Rows from block 8 of the audio encoder of a small encoder-decoder audio transcriber, named by matrix and row number. Rows with one number belong to one channel. Each number is 500 + 40 x the weight over its row's rms, rounded and kept within 0 to 999. All counts start at 0. Numbers have three digits each.
After each channel's rows are labels from the 100 clips, of 14976, where the channel reaches its highest value: "responds to" is what is common among them. Only what is clearly more common there than usual is listed. The data: short read English sentences (LibriTTS-R). In brackets: how many of the 100.
# convs1: first pointwise conv (encoder.blocks.8.convs.1.weight, 144x144x1), inputs 0-47
# convs3: second pointwise conv (encoder.blocks.8.convs.3.weight, 144x144x1, transposed), outputs 0-47

convs1.53:492450456465491546475482544498517531479472527486539556517476453463445524501561527542537512484541511540580431525456481502469462437486544420496459
convs3.53:492498519515399500492521513531451495508512535529511539485440528510492504470463473562492497562505502474492488436526439499528485482447550428509542
responds to: the word "the" (61)

convs1.136:476480506559454538483476508554485474540469537481470427563481457521466469531494507484565479444514523471414457415546465476500516511458469519485475
convs3.136:535500509468502446540533438466494487605543539418419476502485531610553366510495584457532473471523519481545543502495466567479472568488488471514517
responds to: the word "said" (41)

convs1.100:425461426513533506497519524568508505477513518514478465551495489499427483510496430462526524577479501455519479502563562584475448448548474492490435
convs3.100:488487538488478542515583538437507557531462463573519496567525531471609520450520512513505565478489518473530495467553505527484457522472521503480572
responds to: the word "of" (28)

convs1.121:589527448487501497433512560470488534474591449539486529487517512532524480505540513510506519504546461472461472486522491539534588411483523513506476
convs3.121:529555518480486520603474453550535532476528482513519451496502493447483534539466465476442475497497559491527519447413432460483486500500496487498425
responds to: the word "i" (42)

convs1.68:529468486413473502442416519497503402471470553553498557482461439457526521548499498533524495534522471491489517487478504503492523468494490507532472
convs3.68:480515475459467465495479472552443441452475505498528449443516427438522450574433446560540550422529510440414518559504512487464521564502406474546535
responds to: the word "have" (41)

convs1.26:548461469458528533415488430501514473470489515622524516422561598457506506483570462518499500483497496510461485583456407457446518507528525458525541
convs3.26:481489482554459494481491558564500499469526520488521427495496523467483569536522457511420547478498485603427552438442525526499460489496541542492521
responds to: the word "and" (28)

convs1.110:488400472521490469552545494541502518447435452421484485556439434532504496416483497523558468495505534443521447494476478493452460459521481508492416
convs3.110:457464438504446551530516466505508557524445524425538510494501476468534542482518525489527541515489482509497575493446452469490564510493391497509516
responds to: the word "was" (32); the word "she" (25)

convs1.21:483546464468484513496542501608479500559497525466534527465388538499478482552459475588536410560445419547535462511463552501488499486485445475464427
convs3.21:459511466556430471592446513492490515502563479496497449466524463552455460436461441429538492508507483540532452524438554508480450552522461504492501
responds to: the word "of" (28)

convs1.38:443533484486472521470476543512465539529430563455468513529469522434528462450539527501558571550518508477502531412548469476545472453513487511474585
convs3.38:436562449428551473542549489442537506546474518481436473482503484514470482511403535479530483497498519457537460476472354476483529518529533504492471
responds to: the word "was" (46); the word "a" (29)

convs1.116:479532550521526564490540523466566508492506513437484465469509432511467445532470546442498557429533459510480534518456577518523518507442499500578419
convs3.116:475450488504441514483493523501542613514498456520433508486505518504557535505445511521490504526418483523482503533479580441473485445495573499537477
responds to: the word "must" (29)

convs1.101:508491528503484493508494488472481517508500466477541500505556501483490393479484505493612521484508509495491484480479564500533509548521545542447588
convs3.101:512498546468508457501506512491525500538522514552526512485505540496510507544505556527530520478563438485519507538515520555520507484476521516492574
responds to: the word "to" (33)

convs1.74:531510451553510553484491437472566453510479526482572416483651450532513489462507497473469563547515523509449543539510498508498457559504484547492553
convs3.74:444438506514513532480498500537442467471527563578541413452530413515508480495495544531488464504534495466550462507482490469471522469550526575516519
responds to: the word "was" (25)

convs1.3:487473503471523505585523513517439401492440485486519542490539468545537435523508492476536457510532522465503574472475477487564547469515526515458489
convs3.3:537526469474465588449449497566377553523501472444489517448537470484571448534442455516490485594483584572493496504463512518480468516536480519436527
responds to: the word "was" (32)

convs1.143:471454460511442548495494419496503544512510512517509471390530464493466493517553526490509507568485502448508515464449559562553505509471502428461497
convs3.143:470547512447479470477465434492516508543418461492448531523504479478425556499434487523547492546469482493467506500538416483523452472430525505521549
responds to: the word "the" (52)

convs1.135:478504524501515521505525567490519428479420520493557329505541523482515566561464514497536503529496444544478501473478544427423466540453467532459539
convs3.135:511514540488485528520482464500504485489476505503451502443507524501488373493540541593501495568505425474486473458501489517447437466523421447487474
responds to: the word "and" (27)