Rows from block 8 of the audio encoder of a small encoder-decoder audio transcriber, named by matrix and row number. Rows with one number belong to one channel. Each number is 500 + 50 x the weight over its row's rms, rounded and kept within 0 to 999. All counts start at 0. Numbers have three digits each.
Before each channel's rows are labels from the 100 clips, of 14976, where the channel reaches its highest value: "top examples" is what is common among them; "loudest band" is the band of the loudest frequency at the time of the peak. Only what is clearly more common there than usual is listed. The data: short read English sentences (LibriTTS-R). In brackets: how many of the 100, against the usual share in percent.
# convs1: first pointwise conv (encoder.blocks.8.convs.1.weight, 144x144x1), inputs 0-47
# convs3: second pointwise conv (encoder.blocks.8.convs.3.weight, 144x144x1, transposed), outputs 0-47

top examples: the word "was" (32 vs 9.9)
loudest band: 250 to 500 Hz (43 vs 13)
convs1.9:595469531508504463484506463536410568577523542514493510568459528529549533392487420485480501612537602497464507495441493539496555572605499581478509
convs3.9:464588508502533488487565458474587517625484432530495582516557545398566520540453486500497500450437465451514575466425522511487469592514565581531520

top examples: the word "was" (30 vs 9.9)
loudest band: 250 to 500 Hz (30 vs 13)
convs1.114:551611519453547590407579484530592597522546494483431521504496458504544511511563458461461544532464485534393492593586444511443462599575481544417465
convs3.114:567457569629497436418545514503468478518473518414461523488507531501508526566517503511526518482568535361493431559498541441513441497513454526422491

top examples: the word "was" (40 vs 9.9)
loudest band: 4000 to 8000 Hz (32 vs 4.7)
convs1.72:577494539437539511496522421526474610608442479581531524473476402358537482516535618590492533422428511548481542473486405428551526531483493350550483
convs3.72:598462518542486550487609446433319533426400500530511549521491507478491528499482405401503483526442412507584416554557466513430504560557540532577457

top examples: the word "the" (50 vs 25)
loudest band: 250 to 500 Hz (32 vs 13)
convs1.138:480550488574544500493557452599490428508541396422520537502526549493471491444478513549469468463517483439516569502509527385554530443491584475616479
convs3.138:493530608460562563438498490494496499508496419548492498576410468415496421527509466443480470505551536411489479467555483476513500578573503449454511

top examples: the word "not" (28 vs 6.4)
loudest band: 250 to 500 Hz (40 vs 13)
convs1.50:530466466521471493493564519629540498505488546518473560487502519545550561538480348505540588455495534503512451526369523395426511552532532464472524
convs3.50:481578442435566535511481508536504490547518543510528483602486426487384539471467564457406498482497510479445462506478468499457590538502628520518499

top examples: the word "he" (27 vs 10.9)
loudest band: 250 to 500 Hz (34 vs 13)
convs1.29:511430461429423489521420536480577473489579491499518428459588506528520519517556555437422478526558441548543500428527445539475504530438544508474432
convs3.29:534492502465532468424426440414489575521423527542451515572481452501469535582498521483431502450536488463567400433559387517544539481514541600580391

top examples: the word "and" (27 vs 10.3)
loudest band: 4000 to 8000 Hz (44 vs 4.7)
convs1.84:433453469465512466541415502530465415465613530489528472458459504540508501466505447463433484502528509518489504667491596455475504502484499551553536
convs3.84:581496444557512531395451539463533520526547513500536395502495513474518518561422455461455563461467435499515446570512478498449414459526515440507483

top examples: the word "to" (34 vs 14.7); the word "of" (27 vs 9.6)
loudest band: 250 to 500 Hz (36 vs 13)
convs1.112:447431519479504527553533506414460451401446479494390621509490466517596439492442476441351494524556520434487523471508469522512394519580473472570464
convs3.112:415430475466483506469479545516523594478556529480502596443480466563623563553523486505325555505506527368530522467460494526519529560548493507489474

top examples: the word "a" (28 vs 11.6)
loudest band: 250 to 500 Hz (46 vs 13)
convs1.131:481505499378498455503544597474451495487513515506550517411527437493558506517484425517517503462409477431528581460482488455541439545463497502571547
convs3.131:480474483489491560517467492452486437395467440515541471479494503428503517501572512449511546522442458480487472524504516432459583413520470439437559

top examples: the word "i" (41 vs 18.2); the word "have" (33 vs 4.1)
loudest band: 500 to 1000 Hz (27 vs 6.2)
convs1.64:489552471530425475459495491458499523473441540494413472483452513421515483633484516512617381584483557471522444568515550456467492527490533498523474
convs3.64:582524426487479563564533549486490480524532603482551464536444509456476524397409576577377442526480475406508460372439451491597520390507472483549461

top examples: the word "was" (29 vs 9.9)
loudest band: 4000 to 8000 Hz (29 vs 4.7)
convs1.106:480443449527519506532538476505494420385454488468530456536549568536581537507534522520408457514412433509466559471417477462508370542449457519525525
convs3.106:497504498527497510494560379488516560537464528356447484482552564541353472516497531456494526487481533437474502539558496458552602483546441457491415

top examples: the word "she" (29 vs 5.8)
loudest band: 250 to 500 Hz (40 vs 13)
convs1.90:464504563415512484520457542578504431534497587470471557465534443355461499509471532524531517491524586489495518442540516567411500495484486459582517
convs3.90:504505490567519525398508514530509547490473468490520508581487500577441350444464568529511516481490532488595452532512458516564472457576489617526392

top examples: the word "of" (39 vs 9.6)
loudest band: 250 to 500 Hz (30 vs 13)
convs1.47:533400486479520535533522487515505487585528400454502488517489497488469497562448557506537460647437561546553375516479520425442540465466556374496459
convs3.47:589519526408530506472422495475477426498522544506414468557530583537467419447461501492523547506553522507528391595461431546544513407508482530561456

top examples: the word "not" (44 vs 6.4)
loudest band: 500 to 1000 Hz (26 vs 6.2)
convs1.12:457497541439428513523485512449532457511425384531517547480479544398540462611448488472474556496437451488481474496492518534436480474414482454461559
convs3.12:510564493494542513524527507517595485508521464472576491473492578582438505480542448511481522530590543471499565467488434454452516386564496491508390

top examples: the word "of" (28 vs 9.6)
loudest band: 250 to 500 Hz (30 vs 13)
convs1.62:469520542494502578457435572534425481549439511481542437434552542461463526461564430545510535584505459484486509482398426555556593511544471535461536
convs3.62:462593477504486428503403494544517486438470506432490411476477444423479522517501449490507503520489619527537596558439548459528458486460490477504556

top examples: the word "was" (73 vs 9.9); the word "it" (48 vs 13)
loudest band: 250 to 500 Hz (44 vs 13)
convs1.14:549510522456511602467471590486513487415443449491495309465517484497574481493504504465564461466648468462556555461550492567431550427549506606456488
convs3.14:545526501510553497515546440557469444585421484467540421539507531425461625540545505446427341531543503535501453437486513522454464509542502504627482

top examples: the word "well" (27 vs 1.6)
loudest band: 500 to 1000 Hz (28 vs 6.2)
convs1.129:554476477571449511485490500592653468563521534504558599493602560527534501506441494493522493464433527530448512511498566502499576484472528469520444
convs3.129:563529394404482568377459511396617557534505481626603444505458399517526465580385480589480544450542486540607499531462472495467476468526590532494489

top examples: the word "was" (28 vs 9.9)
loudest band: 2000 to 4000 Hz (42 vs 2); 4000 to 8000 Hz (39 vs 4.7)
convs1.43:554523415487509542482487593542550533472507521456526513576479502532490441511424464523475539546434511505588481499495566490535473473495518481505501
convs3.43:459460409507566472476442549514580522542550472394552525553420480599492556474528495470508478475525501498518459533483623466411528584472488560477569