Weights of a small encoder-decoder audio transcriber: normuon at rate 0.015, 12200 steps.
Rows from block 9 of the audio encoder of a small encoder-decoder audio transcriber, named by matrix and row number. Rows with one number belong to one channel. Each number is 128 + 24 x the weight over its row's rms, rounded and kept within 0 to 255. All counts start at 0.
After each channel's rows are labels from the 100 clips, of 14976, where the channel reaches its highest value: "top examples" is what is common among them; "loudest band" is the band of the loudest frequency at the time of the peak. Only what is clearly more common there than usual is listed. The data: short read English sentences (LibriTTS-R).
# convs1: first pointwise conv (encoder.blocks.9.convs.1.weight, 176x144x1), inputs 108-143
# convs3: second pointwise conv (encoder.blocks.9.convs.3.weight, 176x176x1, transposed), outputs 132-175

convs1.110 [112 133 115 128 156 122 138 112 141 168 131 113 137 123 118 133 130 180 112 138 138 147  75  94 130 109 124 125 117 156 136 128  98 126 151 119]
convs3.110 [130 111 148 157 138 132 123 152 119 116 125 104 102 120 143 145 105 128  96 115 170 148 126 146 146 131 123 102 107 138 144 139 113 119  99 167 120 147 227 130 119 120 158 117]
top examples: the word "i"
loudest band: 250 to 500 Hz

convs1.8 [ 97 102  40 166 146  75 119 117 134 133 127 130 145 112  99 151 121 111 138 131 114  92 135 153 122 129  89 103 141 122 132 103 141 131  93 132]
convs3.8 [180 131  94 122 157 125 157 121  73 136 114 135 130  99 117 112  96 144 135 144 147 132 148 114 122 107 111  89 117 110 112 108 125 129 162 100  64 125 104 103 145 129  92 120]
top examples: the word "was"
loudest band: 250 to 500 Hz

convs1.149 [125 157 108 168 177 146 102 133 158 147 118  64 154 133 147 115 136  80 141 164 107 130  95 105 129 139 124 127 109 137  68 144 157 130 144 140]
convs3.149 [141 142 119 145 125 161 140 101 113 143  90 129 104  89 137 109 106 100  89 141 108 129 117 148 140 135 105 155 170 117 122 131 117  86 149 125 117 117 115 119  95 217 118 121]
top examples: the word "you"
loudest band: 250 to 500 Hz

convs1.102 [133  97  91 143 101 167 147 145 147 134 128 108 127  70 121 106 147 113 106 145 128 138 149 154 155 186 179 173  99 104 127  84 133 138 136 125]
convs3.102 [137  97 153 112 120 111 138 196 156 105  95 109 112 142 133 162 111 140 147 145 153 129 127 133 148 128 164 177 133 110 147 164 129 146 138 120 121 137 132  69 125  95  99 102]
top examples: the word "is"; the word "what"
loudest band: 250 to 500 Hz

convs1.120 [151 113 136 179 142 175  85 122 130 105 147 140 115 139 114 154  74 168  98 152 142 130 151 144 147 146  72 113  91 146 132 123 147 160 118  98]
convs3.120 [130 127 141 115 115 120 138 123 150 133 127 155  98  89 130 134 127 185 145 129 100 134 111 122  82 126 121  95 132 155 124 102 103 113 132 150 134 126 143 118 116  81  77  93]
top examples: the word "was"; the word "of"
loudest band: 250 to 500 Hz

convs1.62 [151 134 118 154 126 127 147  96 130  90  97  96 106 132 149 156  88 132 153 159 161 145 120 155 103 149 103 132 112 168 119 116 130 107 123 135]
convs3.62 [158 142 141 169 141 118 143 138 102 144 158 153 125 132 138 131 138 137  83 111 132 110 120 142 130  99 109 158 114 122 130 166 129 146 122 180 109 145 158  84 118  77 105 149]
top examples: the word "but"
loudest band: 250 to 500 Hz

convs1.123 [124 147 111 149 132 131 145 130 137 118 182 113 142 121 105 168 143 110 110 171 177 148 145 184 118 140 100 154  77 160 150 156 161 162 127 155]
convs3.123 [140 107 121 106 130 122 145 153  81 133 154 126  99 180 121 130  98 185 107  99 188  97 140 125 158  82 127 161 119 126 148 131 132 131 128 136 127 156 114 142 144 139 138 143]
top examples: the word "not"; the word "was"
loudest band: 500 to 1000 Hz

convs1.105 [119 148 116 124 131 135 164 112 121 127 122 101 104 106 121 130 144 158 117 116 169 137 121 126 136 149 167  65 128  58 112 106 167 100 119 137]
convs3.105 [150 166 140 120 125 143 135  97 105  58 135 152 128 174 154 149 103 135 104  91 127 104 146 111 123 138 137 113 113 155 106 114 170 107 176 147 112 146 142 118 153 108 148 156]
top examples: the word "all"
loudest band: 500 to 1000 Hz

convs1.153 [133 124 146 136 159 114 130 139 105 136 127  97 140 129 140  98 104 111 144 111 126 130  70 121 151 150 122 109  88  87 132 105 132 136 137 135]
convs3.153 [133 103 133 154 106 141 134 167 153 141 140  95 106 123 130 135 122 143  83 134 126 122 166 151  95 144 130 103  97 130 136 116 123 136 119 141 144 141 138 137 111 153 134 100]
top examples: the word "now"
loudest band: 500 to 1000 Hz

convs1.20 [116 134  78 116  95 133 130 118 120 132 129 127 116 171 144 115 122 123 152 166 112 127 140 125 125 156 128  90  81 143 107 142 109 133 113 138]
convs3.20 [163 125 135 131 101  92 145 103 114 141 142 121  93 119 159  93 142 103 104 176  79 129  88 161 154  99 188  86 126 112 141 144 124 163 112 157 186 101 105 103 110 120 156 135]
top examples: the word "he"
loudest band: 250 to 500 Hz

convs1.58 [104 140 131 151 152 108 144 119 116 110 108 126 133 133 127 151 180 105  70 124 133 144  93 125 138 100 107 134 108 149 123 130 165 130 112 112]
convs3.58 [142 161 128  99 118 109 109 135 149  95 155 121 143 104 122 147 115 113 125 112 129 128 131 147 126  55 113 109 140  80 157 106 166 103 161 155 109  62 139 128 106 110  84  89]
top examples: the word "it"
loudest band: 250 to 500 Hz

convs1.48 [147 126 139 154 129 172 118 102 126 149 109 135 135  93 133 130  96 212 124 177 138 105 149 166 115 158 130 154 162 146 121 163 131 118  91 123]
convs3.48 [120 121 117 111 120 141 114 112 125  83 128 123 109 135 109 144 121  77 107 122 117 156  89 100  96 134 111 128  92 192 122 105 129 151 134 129 109 140 117 104 139  97 108 143]
top examples: the word "was"
loudest band: 4000 to 8000 Hz

convs1.85 [112 104 143 142 126  95 129 171 105  97 108 122  96 105 145  98 152 149 169 149 113 140 155 180 127 125 133 137  94 169  88 144 116 117 108 115]
convs3.85 [107 149 146 114 180 137 150 142 122  98 128 110 138 124 155 134 135 104 105 135 118 153 132 157 107 120 133 150 140 112 148 116 173 105 160 121 102 130 134 163 153 116 163 117]
top examples: the word "you"
loudest band: 250 to 500 Hz

convs1.158 [128 135 107 150 157 109 134  99 147 110 100 162 136 115 126 151 104 118 193 164  97 138 131 122 102 132 126 147 128 127 119 105 144 177  94 131]
convs3.158 [185 158 103 151 141 108 143 138  94 108  90 156 138  94  95 140 106 122 138 132 137 162 118 102 131 161 133 125 110 129 137 125 156 146 125 126 132  83 161 115 136 176 130 115]
top examples: the word "to"
loudest band: 250 to 500 Hz

convs1.100 [100 102 153 133 112 151 129 104 106 123 112 120 147 109  91 219 144 101 109 121 152 180 122 107 119 123 103 103  78  94 117  81 159 178 108 111]
convs3.100 [112 126 142 142 170 158 129 128 141 121 138  74 182 107 136 128 142 141 150  97 135 141 131 128 126 103 104 194 115 116 153  80  71 159 136 100 116  72 165 131 105 129 141 124]
top examples: the word "yes"
loudest band: 4000 to 8000 Hz

convs1.101 [123 123  83 124 119 138 114 116 137 133 125 107 138  78 116  99 168 130 141 123 119  93 142 102 113 153 126  95 144 149 142 154 142 109 105 136]
convs3.101 [158 140 104 142 133 138 168 117 100  93 134 125 147 131 156 104 174 121 105 148 102 124 147 143 134 133 147 171 149 154 141 115 132  94 136 143 124 155 173 168 137 130 157 167]
top examples: the word "you"
loudest band: 250 to 500 Hz