python train.py --model="encoder-decoder audio transcriber" --dataset="short read English sentences (LibriTTS-R)" --train_examples=26041 --gain_aug_db=10 --time_shift_ms=100 --input="waveform_16khz" --tokenizer="char" --vocab_size=32 --encoder_arch="quartznet" --encoder_norm="batchnorm" --encoder_activation="elu" --encoder_channel_attention="se" --encoder_drop_path=0.1 --encoder_depths=[3, 3, 3, 3] --encoder_kernel_size=9 --encoder_wave_channels=96 --encoder_wave_strides=[5, 2, 2, 2, 2, 2] --encoder_widths=[96, 112, 144, 176] --fusion="cross_attention" --label_smoothing=0.1 --decoder_width=256 --decoder_layers=6 --decoder_norm="layernorm" --decoder_norm_position="pre" --decoder_activation="quick_gelu" --decoder_mlp_ratio=3 --decoder_head_dim=48 --decoder_fused_qkv=true --decoder_bias="all" --decoder_qk_norm=false --decoder_parallel_block=false --decoder_inner_norm=false --decoder_positions="rope" --decoder_cross_attention_every=2 --decoder_tie_embeddings=false --init="xavier_uniform" --residual_init="none" --optimizer="normuon" --muon_scale="original" --lr=0.015 --momentum=0.95 --nesterov=true --orthogonalizer="newton_schulz_5" --adamw_lr_other_params=0.00081 --steps=12200 --batch_size=96 --epochs=45.0 --lr_schedule="cosine_restarts" --final_lr_fraction=0 --warmup_steps=360 --weight_decay=0.03 --adamw_weight_decay_other_params=0
Rows from block 2 of the audio encoder, named by matrix and row number. Each number is 50 + 12 x the weight over its row's rms, rounded and kept within 0 to 99. All counts start at 0. After the name is the row's rms in percent of the matrix's.
# fc1: squeeze-excite reduce (encoder.blocks.2.se.fc1.weight, 12x96), inputs 0-95
fc1.0 099:57 43 62 46 28 63 53 40 43 48 51 71 35 43 33 50 51 30 35 52 54 45 64 54 46 47 49 42 45 53 51 38 62 48 42 33 55 49 59 50 57 69 57 45 58 69 22 57 65 77 31 51 30 54 60 54 31 75 37 26 58 44 46 43 51 35 39 42 47 68 44 65 39 65 67 42 71 49 62 41 34 65 43 57 39 63 39 71 45 53 34 45 46 43 53 67
fc1.1 109:51 46 65 51 43 39 46 37 46 36 51 69 43 61 69 62 44 56 53 54 55 54 62 72 38 51 44 42 43 56 42 47 43 70 61 18 39 48 61 53 34 50 54 45 38 56 29 49 57 39 40 55 49 52 55 41 53 28 31 68 53 43 44 50 52 42 16 56 61 28 57 33 60 75 56 53 64 40 58 48 37 54 33 50 26 78 58 60 48 36 56 34 52 31 41 58
fc1.2 111:56 49 72 70 47 66 56 59 39 39 49 59 30 55 39 56 48 64 44 49 46 54 65 80 45 50 60 61 53 44 84 49 53 59 51 45 51 41 34 34 64 39 44 57 55 51 40 54 37 14 64 44 38 56 40 53 26 50 55 63 61 70 40 46 54 67 63 37 37 65 33 39 35 36 51 73 58 36 47 70 35 40 56 54 50 43 61 39 46 36 58 45 50 48 44 48
fc1.3 089:44 32 62 53 40 28 37 53 52 19 38 56 39 48 27 59 43 46 49 47 51 41 67 53 54 64 48 54 57 43 47 43 58 50 48 59 46 52 82 52 46 43 54 53 45 58 31 44 43 43 30 50 50 29 75 57 57 48 47 31 42 35 65 52 49 37 25 51 49 33 41 36 56 76 33 36 46 26 71 44 57 57 42 41 38 73 68 64 41 55 44 45 59 47 45 40
fc1.4 123:62 47 62 63 46 62 46 60 38 55 46 46 33 60 47 56 33 59 39 40 47 44 49 37 43 55 54 70 46 34 79 46 61 43 40 58 62 40 52 64 57 43 42 61 54 36 50 60 45 67 75 50 39 40 53 70 31 59 52 48 65 70 43 48 46 75 82 43 38 61 44 59 22 40 51 58 59 39 36 53 48 34 59 45 77 27 47 50 62 48 61 63 48 63 61 40
fc1.5 097:51 65 60 65 51 45 40 40 57 46 32 72 32 26 52 37 46 53 56 53 38 42 47 39 43 45 62 61 71 50 69 52 55 59 25 65 64 26 50 26 60 42 42 56 51 56 59 52 56 66 48 41 49 48 39 49 44 63 61 43 43 42 70 42 32 58 56 23 40 71 44 45 30 35 46 67 53 35 56 46 63 45 81 55 65 38 55 38 49 61 48 62 44 59 61 38
fc1.6 095:45 38 49 58 41 58 36 58 47 42 57 58 46 42 26 47 63 45 54 44 41 28 39 52 52 22 36 50 58 30 63 50 31 35 45 62 59 50 36 41 44 09 56 69 39 54 42 48 35 80 47 61 54 43 58 42 38 46 50 57 32 69 48 59 54 42 49 30 49 65 41 53 47 35 50 67 43 57 44 64 44 55 45 60 60 47 63 42 60 45 74 81 53 48 56 47
fc1.7 092:46 49 43 49 41 37 58 42 65 25 48 54 47 40 56 76 76 59 53 52 60 38 49 33 52 52 44 51 49 47 35 61 41 45 27 50 49 49 83 42 30 50 49 41 49 59 30 46 43 57 36 54 54 42 69 45 43 66 50 39 35 67 70 38 40 28 30 35 35 43 57 57 49 54 49 42 30 45 53 39 70 67 42 54 49 48 57 37 46 64 39 38 24 37 65 35
fc1.8 094:54 54 59 57 44 39 37 50 62 52 78 77 66 43 51 70 56 45 49 57 58 41 54 55 72 53 45 42 39 58 47 49 50 68 51 32 57 41 58 38 29 49 56 60 50 76 34 57 44 61 39 56 35 56 80 35 47 52 50 49 48 59 54 38 64 41 17 47 48 49 34 32 54 66 52 61 63 50 66 67 44 57 38 52 15 57 66 62 39 45 48 55 58 53 58 42
fc1.9 101:46 46 63 35 45 50 24 43 72 30 40 47 30 39 52 48 58 55 46 57 41 29 39 60 66 31 44 33 47 55 68 67 58 47 46 61 56 48 51 59 56 43 57 52 45 62 42 29 59 44 46 51 49 62 36 47 35 51 37 25 62 63 68 69 51 59 43 53 40 53 35 59 30 77 40 47 66 47 62 65 61 60 64 51 38 41 76 47 47 44 50 67 62 53 33 29
fc1.10 090:55 47 47 49 37 43 21 26 42 58 31 53 42 57 66 59 53 29 48 51 32 31 30 31 50 58 57 47 67 39 38 49 64 61 42 50 57 44 68 50 49 55 61 61 49 45 28 45 47 93 39 50 55 52 46 47 40 51 19 74 28 55 51 59 41 34 49 35 52 69 58 68 49 55 42 41 49 34 51 40 45 51 59 40 45 37 44 45 61 60 47 50 37 54 50 49
fc1.11 095:50 48 42 53 38 68 28 52 48 57 33 45 65 52 44 42 31 59 50 44 41 33 39 50 47 35 36 61 23 68 59 38 63 38 65 38 41 41 36 75 41 60 39 82 54 40 57 60 60 48 57 58 34 56 61 45 38 49 56 49 74 41 19 49 52 54 60 66 40 54 45 51 46 59 59 61 62 52 52 72 32 43 43 45 68 53 56 75 51 57 43 61 69 46 55 44